{"model": "image captioner", "encoder_conv_stem": true, "decoder_norm": "layernorm", "beta1": 0.85, "beta2": 0.98}
Rows from block 3 of the text decoder, named by matrix and row number. Rows with one number belong to one neuron. Each number is 128 + 24 x the weight over its row's rms, rounded and kept within 0 to 255. All counts start at 0. After the name is the row's rms in percent of the matrix's.
# gate: MLP gate (decoder.blocks.3.mlp.gate.weight, 256x128), inputs 0-127
# fc1: MLP up (decoder.blocks.3.mlp.fc1.weight, 256x128), inputs 0-127
# fc2: MLP down (decoder.blocks.3.mlp.fc2.weight, 128x256, transposed), outputs 0-127
gate.126 102 [120 151 136 110 146 110 156 166 130 105  85 130  89  97 109 132 105 132 117 128 121 106 149 115 149  97 137 147 140 182 149 156 175 102 113 114 133 169 170 119 138  74 157 137 140 131 119 133  52 139 106 100 133 101 111 112 112 128 131 150 144 109 124 147 157 142 122 136 154 104 134 105 182 136  98 140  85 140 104 150  95 134 169 125 172 128  99 158  81 169 119 128 130 119 145 156 112  73 106 145 129 163  98 117 142 166 141 134  77 151 115 124 137 116  93 120 122 129 127 115 119 121 137 131 148 124 126 126]
fc1.126 105 [122 190 122 151 157 159 103 116 130 138 148 120 108 141 108 132 134 161 215 112 127 125  92  94 142 144 135  98 115 153 111 118 105 172  96 108 123 121  92 153 125 132 106 119 128 113 121 146 151 106 117 103 138 139 154  86 149 124  93 109 137 144 160 120  98 124 152 110 116 114 118 120 160  82 166 136  93 135 153 109 117 109 104 123 104 134 125 112 107 157 125 115 129 112 128 168 108  77 105  85  90 111 102 119  92 137 154 119 144 165 144 192 135 125 136 146 102 107 145 122 151 160 130 145 153 139 162 129]
fc2.126 102 [109 112 134 146 142 119 165 103 136 138  98 145 124  93 132 138 134 107 172 119 173 116 130 162 150 112 134 130 132  81 113 134 138  98 134 184 135 153 163 109 149 128  98 136 128 109 106 129 125 156  77 107 136 109  85 124 118 157 143 156  76 114 117  97 129 125 113  97 170 171 126 185 140 150  94 137 116 138 152 110  89 114 177 126  74 126 103 107 124 129 148 129 149 122 136 133 126 127 136 132 111 158 111 145 105 162 149 151 124 119 125 130 136 130 135 171 126 169 104 104 143 104 162 115 143 147  73  76]
gate.127 094 [122 140  91  78  82 137 149 149 138 132 125 110 113  96 112 160 108 156 134 156 146 145 132 110  82 119 128 104 127 144 173  82 140 157 181 158 141 164 123 153  97 130 100 118 142 113 109 106 131 130 159 123  86 116 133 149 125 153 101 125 127 131 157 123 125 136 125 100 149 173 131 146  98 103 152 132 130 124  98 108 146 173 115 124 197  82 133 121  96 150 166 116 174 113 184 146 139 115 134 104 119 136 100 147 128 106 137 131 132 119  98 159 110 169 121 116 126  88 151 130 167 135 143 143 131 103 155 123]
fc1.127 101 [105 145 173 108  91 120 108 127 155 149 179 119 164 133 170 131 128 116 130 112  98 135  85 120 135 175 133 151 110 125 129 124 174 100 116 137 123 154  77  99 146 155 109 151 117 106 190 153 175 174 129 108 141 121 142 154 161 174 152 112 127 120 136 123 128 139 125 129 103 108 101 177 141 111 115 119 117 141 122  99 133 124 121 165 110 137 132  95 123 130 106 117  78 122 152  98 165 145 158 140 130  86 131 142 149 112 110 119 138 145 132 163 119 134 117  97  86  92 110 102 151  88 125 102 135 137 104  91]
fc2.127 100 [106 117  94 163 157 116 161 109  98 156 113 129 135 171 151 157 109 106 117 147 145  93  93 129 131 104 114 113  81 145 121 107 152 131 122 145 180 133 124 146 148 133 148 125 135 146 113 130  95 117  84 119 139 126 111 131 132  76 149 130 141 153 120 118 165 113 105 166 162 121 124 113 144 125 166 146  82 121 141 125 110 166 110 125 147  95 124 118 130  96 147 111 117 134 115 122 132  92  98  88 135 158 132 144 184 117 153  99 202 137  91 113 109 117 151 143 153  73 101 123 124 135 157 172  92 129 123 117]
gate.128 100 [126 167 103 101 163 112 160 168 118 116 149 146 130 137 143 141 117 181 112 154  85 152 125 103  84 117 159 146 104  93 153 107 132 169  95 126 101 155 114  87 144 125  94 113 132  65  93 115 145 114 127 104  85 149 116 114  99 134 152 148 138 143 122 127 130 119 102 102 124 112 118 119 117 135  94  98 131  96 102 139 117 120 126 160 143 145 140 146 153 102  81 139 137 140 124 123 162  93 151 130 116 160  93 143 108 115 153 124  87 149 108 142 110 166 165 143 151 162 122 113 145 131 105 147 142 194 111 114]
fc1.128 099 [109 117 122 116 139 128 125 113 125 136 164 163 140  95 119 117  88 117 153 149 166 135 119 129 143 135 130 138 153 137 146 110 154 104 154 161 118 108 113 114 118 143  78 135 144 133  96 134 133 112 104 132 116 124  82 126 127 134 106 131 117 126 179 122 102 124  97 105 158 146 129 142 160 102  86 164 136  98 108  96  99 121 122 146 135 155 151 147 126 152  89 109 210 123 139 115 163 126 126  84 155 119 140 125 116 142  72 180 105 134  88 134 156 139 132  97 137 100 126 100 119 185 120 156 119 172 173 105]
fc2.128 100 [163 131 124 128 112 140 118 112 108 115 112 130 140 106 142  77 124 122 134  77 126 106 137 178 128 139 100 108  85 155 114 131 122 129 149 123 172 112 121 103 156 115 184 112  88 136 148 116 126 105 124 140 112 123 169 119 121 128 123 134 156 153  80 163 121  69 136 163 140 138 140 124 113 112 130 133 123 209 130 106 102 108 125 118 115 115 104 139 174 127 158 122  92 129 138 154 122 119 132 119 124 119 143 118 146  89 171 120 146 149 111 131 156 110 132  96 108 149 135 175  72  99 164 140 101 167 101 150]
gate.129 100 [159 114 160 145 107 147 119 106 132  97 176 129  77 143 113 101 137 120 100 111 148  95 136 132 171 132 106 140 169 116 137 170  81 120 130 123 105 122  86 143 167 148 165 155 159 128 130 104 163 119 125 140 124 141 124 121 136 130 170 114 153 162 147 116 113 116 115  79  98 179 139  98 132 156 116 129 155 150 101 130 126 178 104  91 115 129 122 119  82 104 148 139 104 105 112 134 128 160 129 117 152  93 168 111 141  73 138 128 103 147 144 115 105  85  92 136 123 164 128 139 157 106 135 118 132 142 106 101]
fc1.129 101 [183 143 116 115 145 104 130 146 125 141 138 141 124 127 163 102 141  94 155 104 124 143 161 161 140 105 122 181 172 131 152 120 110 145 119 134 115 136 101 117  98 100 129  90 148 186 146 170 132 130 106  80 167 141  98 152 156 106 125 110 145 108 120  74 126 124 154 172 169 127 116  72 135  87 111 151 129 108 151 131 156 113 149 150 102 140 145 118 148 150  70 116 117 117  87 106 135 114  70 109 140 136 141 140 144 131 109 116 112 121 122 142 111 109 135 148 168 115 138 130 121 126 108 148  93 131 134  87]
fc2.129 100 [132 100 146 125 146 139 114 158 126 153 103 166 153  96 160 150 102 145 114 151 130 156 141 133 106  99 103 125 134 125 126 158 158 100 106 114 114 135 159 142 104 124 139 111 122  97 145 131  89 131  70 106 140  73 149 125 157 111 117  88  94 176 112 167 146  94 135 117  81 112 104 103 107 106 129 166  91 110 138 111 136 153 141 142 144 157 113 143 163 146 120 146 124 106 106 126  84 141 104 157 120 145 130  83 106 125 107 152 102 145 124 103 138 167 119 133 121 171  89 145 125  99 149 172 141 179 120 157]
gate.130 100 [129 143  75 120 148 137 144 125 179 154 112 137 160 145 169 127 150 104 133 108 102 148 138 142 172 165 101 132 177 117 120 136 151 104 113 138 149  86  67 186  99 106 174  89 104 131 146 136 139 106 122 161 112 128 128 148 107 152 117 110 104  93 137 120 119 129 122 135 124 149 154 140 151 130 140  96  79 145 138 168 137 115 112 145 146  92 111 128 108  99 134 149 142 142 119 106  93 113 113 141 141 137 115 164 113 162 173  93 125 123 135 123 174 119 164 165 133 140  92 143 114 136 126 107 120 141 158  88]
fc1.130 098 [138 108 129 144 149  84 108  90 100 130 124 111 173 124 127 127 138 115 134 171 157 111 127 137 132 163 135 129 128 132 144 118  93 152 101 186 111 136 116 154 120 135 123 143  96  96 105 112 107 140  78  98 179 142 132 177 138  92 121 117 159 158 122 123 164 133 128  98 119 131 177 158 111  86 177  82 106 128  93 121 139 113 127 111 141 185 136 137  97 138 130 142 121 140 174 114 132 128 125 136 138 136 106 126 111 111 115 144 142 129 142 146 112 174 143 124 110  96 151 149 149 130 175 117 170  99  75 116]
fc2.130 098 [125 137 126 113  95 118 126 109 147 165 144 128 123 101 157  98 141 113 102 100 136 151 152 120 112 141 147  91 150 144 111 160 120 104 136  81 161 110 119 152 119 129 148 102 133 141 142 129 136 129 132 117 117  93 123 104 129 122 164 154 166 113 123  97 138 151 108 168 134 133 149 172 164 149 117 140  93 109 140 147 145 102 109 126  47 120 125 141 122  89 157 161 151  64 117 152 113 139 131 143 157 173 133 111 119 127 163  99 136 105 131 147 184 125 118 106 141 129  94 150 128 135 128 166 112 185 177  99]
gate.131 096 [147 151 143 160 104 128 125 118 117 130 146 149 151  80 122 150 163  95 134 113 153 131 101 114 106 121 139  87 152 167 135 146 156 101 136 153 138  98 124 125 124 120 156 138 160 160  69 153  90 101 161 156 131 132 125 127 122  73  92 151 112 119 109 115 135  86 117 165 127 115 152 104 117 125  96 112 119 130 143 136 118 137 127 128  91 153 129 110 123 118 107 101 101 149 135 170 117  86  77 136 102 144 125 101 131 101  64 105 106 119 127 142 178 157 126 160 141 152 147 165 135 141 163 165 117 105 168 130]
fc1.131 095 [116 114 142  92 134  99 113  89 127 103  98 125 134  93 115 142 173 143 130 137 137 149 107  83 106 166 134  99 147 123  91 135 101 167 142 122  88 126 163  97 150 129 122 138 124 141 159 114 138 123 126 109 137 137 180 146 114 175 117 139 158 161 119 146 130  65 121 104 126 125 139 115 100 185  63 126 124 133 130 162 116  91 129 157 137 114 100 150 117 132 121 116 135  93 147 158 140  95 132 138 179 132 117 175 145 130 112  89 110 103 105 106 125 142 126 158 131 156 169 139 103 123 130 164 151  93 135 142]
fc2.131 096 [165 140 125  84 160 130  78 145 117 144 151 150 142 138 121 140 131 134 115 111 117 105 105 191 115 100 112 133 112 151 126 124 132 116 127 117 160 130 153 129  98 116 170 131 130 135  89 137 120 100 124 176 102 135  61 117 138 114 133 141 133 150 115 143 126 107 119 158 195 108 128 128 127 112 112  68 150 147 138  89 120 149 147 134 158 109 152  86 119 103 121 163 125 100  95 101 137 164  90 120 164 142 155 112 146  94 133 132 111 121 169 110 135 130 141 138 165 124 113 154 105 122 169 110 169 119 111 175]
gate.132 091 [150 110 161 143 130 129 124 161 164  95 123 126 100  98 129 126 144 148 141 135 113 125 137 121 106 115 108 134 131 111 138 149  96 112 139 152 121 133 130 142  77 174 174 126 121 110 132 159 140 141 167 129  86 113 112 143 168 141  77 155  82 178 161 154  94  90 132 155 152 146 100 114 150 126  93 142 150 122 152 114 106  93 141 113 118 172 124 123 120 187 119 116 149 120 151 149 134 142 141  45 137 169 156 142 144 127 111 124 154 129 135 139 129 139 125 110 116  93 139 114 131 109  74 134 107 127 149  94]
fc1.132 095 [ 75 117 109  89 131 161 143 120 124 103 151 110 129 158 129 149 133 138 156 116 160 145  79 148  83 150 119  92 133 164 174 137 106 121 101 166 183 103 102 146 163  93 150 138 108 121 148  99  95 116 136 113 135 151 110 161 142 103 157 118 113 104 130 146 106 153 141 141 135 128 156 166 134 110 135  98  99 121 108  98 118 146 106  99  97 128 121 144 129 154 106 123 151 103 145  91 118 123  86 171 152 158 156 109 135 109 117 148 150 114 159 127 159 111 143 166  93 155 137 115 106 111 151 138 115  90 124  80]
fc2.132 095 [148 148 151 112 154 130 112 135 135 165  93 103 134 139 165 133 124 178 129 187 112 140 147 171  93 171 137  97 121 111 124 132 113 137 142 117 131  87 115 110 107 145 126 100 124 110  72 142 184 124 188 101 138 102 113  91 114 118 160 157 116 110 139 152 119 137 114 112 140 138 129 173  88 163 153 138 153 101 167 116 160 113  98  96 155 124 133 137 122 139 120 133 112 126  71 153 125 123 116 118  79 140 112 155  83 188 103 157 132 144 132 111 155 147 131 143 137 120 127 106 131 145 111 115 127 132 119 121]
gate.133 101 [140 140 136 115 111 110  99  95  75 139 113 130 140 168 174 147 128 139 151 149  76 136 122 127 162 116 137 125 103 130 101 132 164 139 135 162 122 117 140 131 153 108 180 103 134 168 112 122 152 103 137 141  89 125  88 167 127 101 141 133 122 167 110 148 126 105  69 154 165 131 138 130 152 141 110 138 102 139 102 156 123 118 153  97 126 173 134 164 133 163 128 129 150 116 124 138 134  92 146 142 111 120  49 131 123  87  87 140 140 138 126  96  85 157 137 123 108 131 132 124 123 122 113 103 112 157 116 183]
fc1.133 100 [148 124 108 132 113 100 140 139 147  95 122 134 194 124 121 141 119  92 112 147  98 109 101 168 156 171 108 124 129 148 137 108  98 137 130 111 120 182 124 132 122  69 142 133 124 167 149 100 136 150 111 146 132 114  91 116 125 103 104 144 188 109 100  67 105 124 163 135 121 136 105 134 153 179 131 145 159 133 158 134 145 127 155 155 122 102 179 118 120 137 110 139 117 162 173 122 117 138 118 125  94 155 101 114 131 158 136 156 109  97  78 126 126 145 112 148 142  96 115 100 104 120  90 141  99 137 145 145]
fc2.133 103 [153  98 144 130  93 116 150 175 112 131 140 108  84 150  68  86 132 142 138 131  93 172 144 116 145 114 114 165 112 157 104 150  97 132 131 158 143 114 126 138 119 107 113 149 168 122 156 133 111  82 104 138 123 108 135 108 129 136 124 117 132 162 122 101 120 111  98 129 106 126 149 196 115 104 144 140 122 122 128 129  74 127  86 135 162 168  99 156 146 145 139 127 167 141  69 117 169 132 130 133 130 131 108 145 152 133 146 125 135 147 162 102  97 105 115 159 134 139 125  93 107 120 157  73 122 136 165 146]
gate.134 102 [154  99 189  90  96 112 147 139 125 171  99  97 131 137 124 107 136 132 124 109 166 167 129 150 130 113 146 111 120 101 108 195 139 123 104 112 116 123 138 130 147 118 141 140 136 134 128 122  96 142 139 131 154 170 115 159 166 133 154 141 117  97 124  93 135 122 153 107 126 120 131 136 150 109 117  93 124 147 127 141 137 144  98 117  98 187 107 143 134  92 141 134 132  96 150 123 113 131  90 166 159 160 115 104 136 149  92 131 139  61 124  91 131 119 161 147  99  93 158 119 138  91 100 126 100 164  75 136]
fc1.134 100 [137 168 104 118 113 159 178 147  84 142 122 104  94  91 103 125 121 105 126 127 116 131 117 103 132 114 117 135 201 110 142 150 179 109 139 162 126 111  77 115 116  86 150 177 175 156 125 166 139 156 139 107  81 128 113 166 158 117 126 137 148 119 104  81  98 143 138 103 130 102 175 150 129 116  92 149 139 109 110 111 145 128 134 111 135 154  92 113 112 143 110 108 142 158 127 113 110  90 133 117 116 135 106 118 149 137 126 113 164 118 120 116  92 153 129 121 144 161 145 147  80 135 106 148 152 147 145 131]
fc2.134 102 [119 161 143 146 150 103 169 149 144 114 106 109 131 137 125 115 175 130 120 152 127 160 132  95 129 153 124 118  99 146 197 120  86 127 140 130 200 111 115 124 118 141 138 147 131 127 148 150 138  84 111 131 113 130 105 134 131 105 133 114  91 154 106 131 138 131 142  81 139 159 126 124 128 123  94 114  99 133 119 106  95 122 124 116 159 105 143 198  93 100 141 140 141 126 175 160 162 118 135 123  80 159 135 147 136 158 121  89 123 119 140 151 133 163 132 160  93  68 158 106 107 130 122  92 106 130 124 106]
gate.135 104 [157 148 119 146 138 115 192 146 100 167 156 147 100 156 116 144 119 122  76 173 108  79 135 107  95 126 125 128  97 135 129 141  91 113 100 127 159 145 126 141 153 111 152 116 136 110 153 107 130 123 128 152  81 103 162 122 132 144  91 175 139 103 160 121 151 104 120  83 120 104 101 127 177 144 154 125 140 133 137 132  91 115 161 156 145 148 125 136 117 142 119 112 108 135 121 150 139 112 125  91 123 110  97 139  86 160 116 108 117 169 109  98  99  80 133 171 119 150 167 125 128 118 153 130 134  97 158 160]
fc1.135 104 [145  87  85 105  91 109 107 154  96 137 132 117  95 119  98 126 125 122  59 120 127 104 119 142 148 111 112 113 106 101 164 120 178 137 130  97 134 116 106  94 137 101 149 159 112 192 135 122 118 146 111 160 126 104 158 142  81 167 107 152 117 144 129 127 140  96 140 125 152 131  86 147 148 121 127 102 127 120 125 117 134 123 112 132 176 121 159 151 120 124 123 126 137 153 147 115 135 140 157 155  84 119 150 155 153  94 184 121 119 155 140 147 127 127 119 136 151 120 129 151 189 131  68 113 115 110  89 144]
fc2.135 105 [124 118  65 143 154 138 116  75 115 105 147 158  85  80 129 143 169 106 149  74 185 113 132 110 111 164 111 114 171 167 110  82 139 149 103 163 113 144 143 177 122 138 111 171 126 142  98 132 120 126 124 147 121 105 111 127 119 138 118 125 138 144 118 138 143 192 162 109 134 112 129 144 134 181 120  97 152 124 150 125 167 120 157 102 122 139  93 118 136 141 119 169 116 123 117 119  76 131 125 136 126  90 124 115 137 132 104 123 158 125 121 123 133 107 118 111 115 151 134 121 112  96 137  73 112 128 149 134]
gate.136 098 [144 126 129 122  85 119 152 102  97  92 163 131 109 128  93 136 123 137  78 104  79 164 173 114  96 129 132 131 132  85  90 101 145  93 164 135 133 165 129 131  65 134 115 118 120 174 128 131 155 176 122 124 119 153 120 128 165 168 108  99 132 146 164 140 126 130 118 120 150 146 134 165  83 176 119 145 152 122 109 124 137 126  91 123 144 111 164 126 104 118 104 135 116 143 128 118 145 131 113 157 134 149 116 158 138 103  85 161 143 146 139 180 152 130 132 136 111 130 157 134 110 130  64 122 134 131 107 103]
fc1.136 097 [162 111 131 116 153 134 104 151 133 121 171  69 171 123 107 138  99 140 134 103 124 167 137 123 171 136 123 127 105 142 124 124  90 115 138  78 131 116 167  98 138 104 126 133  83 138 181 127 119 110 167  65 154 125 112 154 121 103  91 130  94 126 114  73 103 110 144 136 136 142 128 132 119 147 124 141 153 134 125 187 177 162 133 108 121 139 135 102 147  86 131 121 114 128 121 139 103 128 129 133 116 115 134 130 126 137 120 137 164 114 105 109 135 131 196  93 163 112 102 139  98 101 118  99 124 163 141 151]
fc2.136 099 [114 126  86 143 127 133 125 131  95 129  90 152  82 159 133  95 138 117 170 150 163 131 111 118  94 109 128 110 135 144 115 131 132 149 143 157 149 113  87 140 123 125 166 106 150 115 102  60 175 115 108 141 113 116 120 113 127 163 130 100 110 153 191 103 120 112  79 195 107 151 172 149 138 107 140 166 135 113  99 128 141 119 125 155 132 151 120 139 142 158 121 145 130 193 145 149 141 142 150 127 124 140 142 135 115 119 106 126 100 126 127  97 108 132 104 140 130 137 140 135 145 168  77 154 132 107 130  85]
gate.137 103 [130 147 141 122 129 156 172 127 120 117 114  92  99 148 167 120 135 153 131 130 125 128  95 126 150 132 163 114 118 117 106 143 162 105 141  85 128 141 141  76 123 109 165 127 134  90 108 156 102 120 169 131 127 170 100 126  86 140 112 138  59 128  97 124 133 110 129 117 112 158 115  81 109 104 151 107 163 142 118 151 162 145 120 115 104 121  67  98 117 158 109 171 125 146 116 114 158 121 112 157 127 166 122 152 128 138 127 108 156 140 102 116  70 163 147 146 181 152 135 149 121 113 132 143 135 125 170 107]
fc1.137 098 [108 147 120 177 183 110 136 104 134 144 169 139  84 160 100 157 149 160  99 148 121 130 135 112 145 121 126  99 104 149 142 143 121 126 134 115 136 119 132 141 113 134 106 108 133 105 122 146 132 122 109  89 154 119 151 119 121 108 191 108  97 114 116 161 100 168 150 169 162 139 137 132 118 123  99  88 121 169 121  86 124 121 103 164 116 151 125 108 121  95 126 108 106 123 109 165 101 183 121 130 105  83 140 128 124 125  79 131 123 165 134 131  97 102 142 126 138 172  94 100 169 148 123 177 130 115 103 154]
fc2.137 097 [124 111 137  87 105 112  77 147 132 155  94 135 172  85 144  78 148 150 104 131 118  99  89 143 109 143 136 144 148 139 109  96 143 124 118 150 125 145  89 156 122 113 128 165 110 145 117  95 107 121 168 171 103 138 106 134 114 145 131  98 130 107 163  93 148  82 107 153 124 158 164 161 128 102 134  98 157 107  93 112 146 141 119 146 116 115 123 151 139 110 104 133 147 121 160 123 166 120 106 151 141 185  90 130 126 125 154 155 137 101 171 135 145 167  99 107 133  99 109 114 106 152  97 125 144 143 126 176]
gate.138 109 [101 140 118 150 116  92 122 160 122 120 154 122 147 102 143 135 175 153 104 172 137 137 129 150 152 126 117  94 126 152  93 123 109 119 133 110 151 112 150 141 146 121  93 146  99 162 120 126 141 110 160 178 174 133 115 113 141 114  94 119 158 110 168 138 103 128 123 156  94 126 163  96 152 113 180  87 118 182 160 139 111  74 104 115 158 162  99 142 135 103 155 151  85 130  71 129 136 124 119 177 116 151 110 118 129 117 114 131  97 162 102 115 131 107 101 119 125 127 140 118  97 110 165 149 121 124 129 104]
fc1.138 102 [145 179 128  84 116 107 129 121 171 129 108  99 146 108 139 120  93 114 126 119 114 133 126 134 162 135 122 165 157 119 144 128 155 142  99 129 129 140 108 129 141 104 128 117 149 162 142 143 125 140 118 132 102 160 104 187 136 133 142 169 155 121 123 137 105  90  67 120 126 136 166 116 109 145 132 137 141 135 118 145 110 179 187 125 150 111  74 126 140 142 125 105  86 170  99 130  88 117 107 129 117 147 140 135 118 144 151 135 108 108 105 111 143  93 148 107 115 130  87  75  80 152 142 123 189 125 156 156]
fc2.138 105 [122 111 144 156  89  88 114 136 158 139 137 141 126 193 154 104 163 176 104 172  80 100 145  99 123 136 147 143 151 136 166 116 139 114 158  79  83 119 142 120 163 155 138 156 151 138 108 132 163 107 198 109 144 128 123 123 165  99 137 113 149 126  95 115 146 115 128 128 126 152 146  82 104 138 102 126 102 161  93 158 122 130 141 147 128 129 151 116 101  85 134 160 109 130 119 123 134 169 110  88 109 152 116 133  99 142  85 126 139 139 101 119 118 120  99 129 165  97 114 129 133 149 129 123 114 117 101 123]
gate.139 099 [121 153  92 123  74 157 108 107 124 123 110 138  71  96 133 113 120 150 101 107 133 122 156 135 129  91 106 124 148 119 104 139 135  90 127 198  94  96 136 106 144  94  89 148 146 137 140 128 102 119 131 124 105 121 143 144 133 136 152 147 138 136  80 129 148  93 164 138 136  98 155 131 142 100 131 190 127 153 138  95 106 126 140 131 144 138 119 122 107 170 130 106 120 146 145 103  98 186 114 158 122 119 107 138 182 148 149 155 151 144 118 186 107 119 143 154 154 127 156 125 132 118 135 108 104  83 109 147]
fc1.139 099 [166 142 114 113 131 155 124 124 129 102 109 103 157 132 150 153 151 137  97 126 104 126  76 117 149 135 112 145 121 143 119 156 109 151 110 115 149 159  87 141 146 115 141 156  88 105 141 145 148 142 157 106  93 181 140 107 161 145 180 124  90 100 109  64 133 109 101  79 111 152 150 107 119 120 123 125 138 136  93 116 120 108 116 100 138 136  95 150 160 112 112 102  88  95 129 121 158 153 128 109 155 120 158 112 120  85 145  72 153  83 147 125 165 134 107 108 112 158 133 133 106 172 151 122 118 136 123 148]
fc2.139 101 [128  62 131 126 133 136 144 120 117 146 131 116 121  73 132 108 141 115 153 162 157 102 154  99 110 117 125 136 126 149 134  99 163  85  76 159  98 107 154 119 110 151 130 106 148 164 119  96 118 146 106 168 127 128 146 112 112 129 139 135 141 135 128 174 143  88 132 132 158 135  91 120 178 115 138 136 134 128 148 111 141 131 122 159 122 134 126 183 180 131  86 134 139 140 129  96  91 117 117 113 123 118 188  93 165 138  80 114 137 160 146 132 107 121 128 136 132  93 138 125 140 140 134  84 122 103  97 184]
gate.140 104 [162 121 153 127 116 130 116 134 138 113 135 106 128 121 125 143  96  84  91 145 115 149 144 141 120 119 105 125 111 132  75 201 133 118 145 118 150 120 108  78  95 138 149 104 113  92 122 181 154 107 147 156 169 135 109 174 129 101 138 114 165  95 120 139 154 143 131 142 136 119 107  95 127 137 126 104 141 149 137 121 128 139 148 120 130 129  99 157 192 112 160 136 165 138 141 148 129 150  87 116 160 162  86 129 130 155 132 130 126  97 150  53 161 129 103 107 157 126 101 137 114 129 137 152 110 162 115 152]
fc1.140 101 [107 150  86 120 145 105 152 169 101 101 120 152 108 120 126 152 114 150 134 103 180 178 100  94  90 109 170 126 162 132 129 124 152 163 103  90 128 157 112 125  99 165 144 154  93 100 158 130 140 152 130 157 142  79 147 125 158 117 150  97 149 124 112 169 124 158 150 159 110 148 147 162 114 136 121 113 160 109 110  93 162 123 168  99  82 130 158 174 132 154 119 112 144 135 115 157 160 116 118 130 149  71 102 128 115 106 125 117 118 129  96 100 146 120 144 132 104 120 116 115 105 154 125 108 109 134 130 118]
fc2.140 101 [163 118 182 170 134 137 138 124 163 137 119 146 113 117 111 131 128 116 135 134 119  95 124 147 127 115 160  98 116 119 149  76 165 143 110 140 113 131 141  94 125 135 101 108 147 140 148 100 133 192 102  90 155 158 135 107 151  90 115 144 101 143 133 102 165 138 157 138 117 130 112 110 117 119  91 118 152 146 127 151  83 136 112 169 116 122 135 109  85  60 107 143 127 168 163 103  97 104  89 119  79 118 125 155 108 156 151 122 130 132 133 121 121 132 134 123 118 127 138 149 151  92 130 165 161 119 184  92]
gate.141 095 [112  89 152 171 122 113  96 158 137 144 172 123 113 154 127 154 143 132 148 162 125 123  81  55 110 140  95 131  82 133 104 152  96 137 146 145 140 145 119 131 134 123 127 122 118 130 138 134 135  80 114  87 116 166 173 158 105 105 141 133 142 114 148 165 124 133 146 136 116 115 119  88 132 130 101 160 127  73 166 114 154 123 111  88 131 150 141 157  90 149 139 135 160 104 103 129 134 103 121 153 144 129 168 106 136  97 156 138 136 126 124 120 130 147 142 156 120 125  82 125 130 145 136 135 171 189 100  96]
fc1.141 104 [129 164 142 111 142 147 118 120 160 154 126 151 120 130 120 149 131 146 164 106 121  94 144  94 140 144 131 126 139 121 142 158 153 109 133 110 130 115 107 180 144  85 117 128 122  99 123 169  98 143 112 176 138 165 101 164 123 110 148 111 152 105 154 126  94 125 132 112 115 125  89 105 129 134 135 135 120 127 116 110  88 162 160 110 123 150 140 130 122 162 172  81 158 117 103 137 170  72 103 111  94 128 165 164 128 126  79 115  80 114 117 116 127 127  86 161 163 106 136 159 119 131 117 160  81  99  90 117]
fc2.141 108 [155 148 139 134 130 118  83 124 108 112  84 130 146 121 111 114 145 138 122 134 123 124 111 133  82 129 132  97  98  96 123 140 110 151 145 111 138 142 139  82 104 135 124 147 138  98 132 128 151 139  95 136 113 130 128 110 106 154 129 116 124 122 148 148 157 116 154 122 139 111 189 112 164 130 106 136 125 100 157 135 129 143 124 201  57 141 169 114 171 134 152 115  95 149 115 159 158 134 144 114 159 115 149  93  75 154 162 119 180 121 111  68 143 136 117 124 145 107 152 131 110 158 160 158  89 112 104 120]
gate.142 105 [110 115 126 152 144 141 119 138 177 152 122 110  76 135  94 160 115 131 128 118 138 128  94 105 105 118 140 126 107  80 146 126 130 141 124 123 139 112 104  87 171 112 116 118 127 168 127 155 189 137 132 142 103 152 130 153 133 163 156 139  93 126 116 119 169  91 104 141 140 139 171 127 126 168 135 104 128 134 113 114  88 135 143 111 105 143 129 157  80 153 110 121 137 101 102 146 115 148 122  89  80 101  92 107 135 152 160 131 121 162 104 119 130 154 172 145 160 117 174  66  96 122 123 105 109 133 107 104]
fc1.142 099 [131 102 124 118 136  84 104 106 121 128 135 127 120 118 111 115  97 110 143 133 125  98 126 122 144 130 177 121 130 152 139 145 117 117 114  85 131 122  88 101  94 161 115  96 131 125 142 128 121 109 175 125 121 120 126 123 171 133 161 170 157 153 171  93 135 170 136 178 112 135 132 154 109 106 156 103 123 138 162 113 113 115  87 142 148 141 172  91 158 110 148 156 150  79 192 150 111 143 123 131 184  83  76 122 120 131  80 146 109 134 121 137 127 118 139 182 151 102 144 111 130 129 130 117 118 124 132 109]
fc2.142 102 [168 119 140 142 109 120 149 186 145 156 144 148 113 126 128 106 116 169 103 120  82 158  88 143 103 156 127 143 124 106 133 144  95 119 158 149 152 169 138  91 130 142 111 128  92 176 157 129 135 100 118 126 100 123 163 106 120 122 116  80  99 116 142 137  73 163 124 102 111 147 124  85 127 139 106 166 154 117 159 125 127 115 131 115  93 142 107 129 103  97 141 143  86 138 118 163 116 152  97 129 146 130 125 121 141 123 105 156 127 138 112 123  61 136 145 156 111  91 110 121 140 128 130  99 168 186 150 130]
gate.143 107 [136 120  85 106  82 135 105  93 119  98  87 111 170 104 148 106 157 109 108 159  86 148 189 118  87  99 157 123 125 147  98 157 145 123 152 151 126 125 143 130 111 144 139 111 141 162 146 105  88 138 163 139 120 134 148 128 169 131 140 141 120 133 132 124 108 152 127 160 142 102 142 125  81 102 169 159 136 111  93 163 124  97  99 144  98 117 151 164 139 139 126  84 104 127 121 138  87 111 163 116 142 140 132 113 113 136 161  83  86 149 126 132 158 129 113 159 117 114 110 140 134 143 137 132 171 121 116  76]
fc1.143 099 [122 107 143  74 127 170 154 140 140 104 115 127 160  85 142 133 119  74 105 123 102 160 100 160 136 124 173 116 101 149 153 151 115 122 142 142  96 115 109 150 150 124  98 158 132 110  78 169 146 137 100 113 153 100 119  84 116 139 147 126 138 107 136 114 141 116 140 117 133 136 134 133 151 135 148 166 111 186 124 174 169 165 156 119 109 133 118 155 142 127 167 112 161 126 129 152 141 137 105 138 158  96 128  89 131 125 112 124  88  93 126  77 126 110 133 132 152 114 153 166 118 110 175 138 123 130  97  94]
fc2.143 101 [143 142 117 144 118  73  85 149 112 149 112 129 150 134 122 143 148 163 105 176 148 166 178 137 127  94  97 157 152 120  78 102 147 155 139  93 127 117 164 134 119 132 137 148 133 114 123  66 138  96 116 139 123 136 103 158 175 124  77 153 121  97 141 132 112 155 111 162 102 192 117 105 125 120  87  90 144 119 121  95 112 159 121 111 139 142 163 117 164 136 107 117 111 141 115 111 141 122 165 127 124 101 161 137 143 150 115 110 107 108 118 135  85 122 106 115  84 126  98 111 127 137 143 130  92 137 130 149]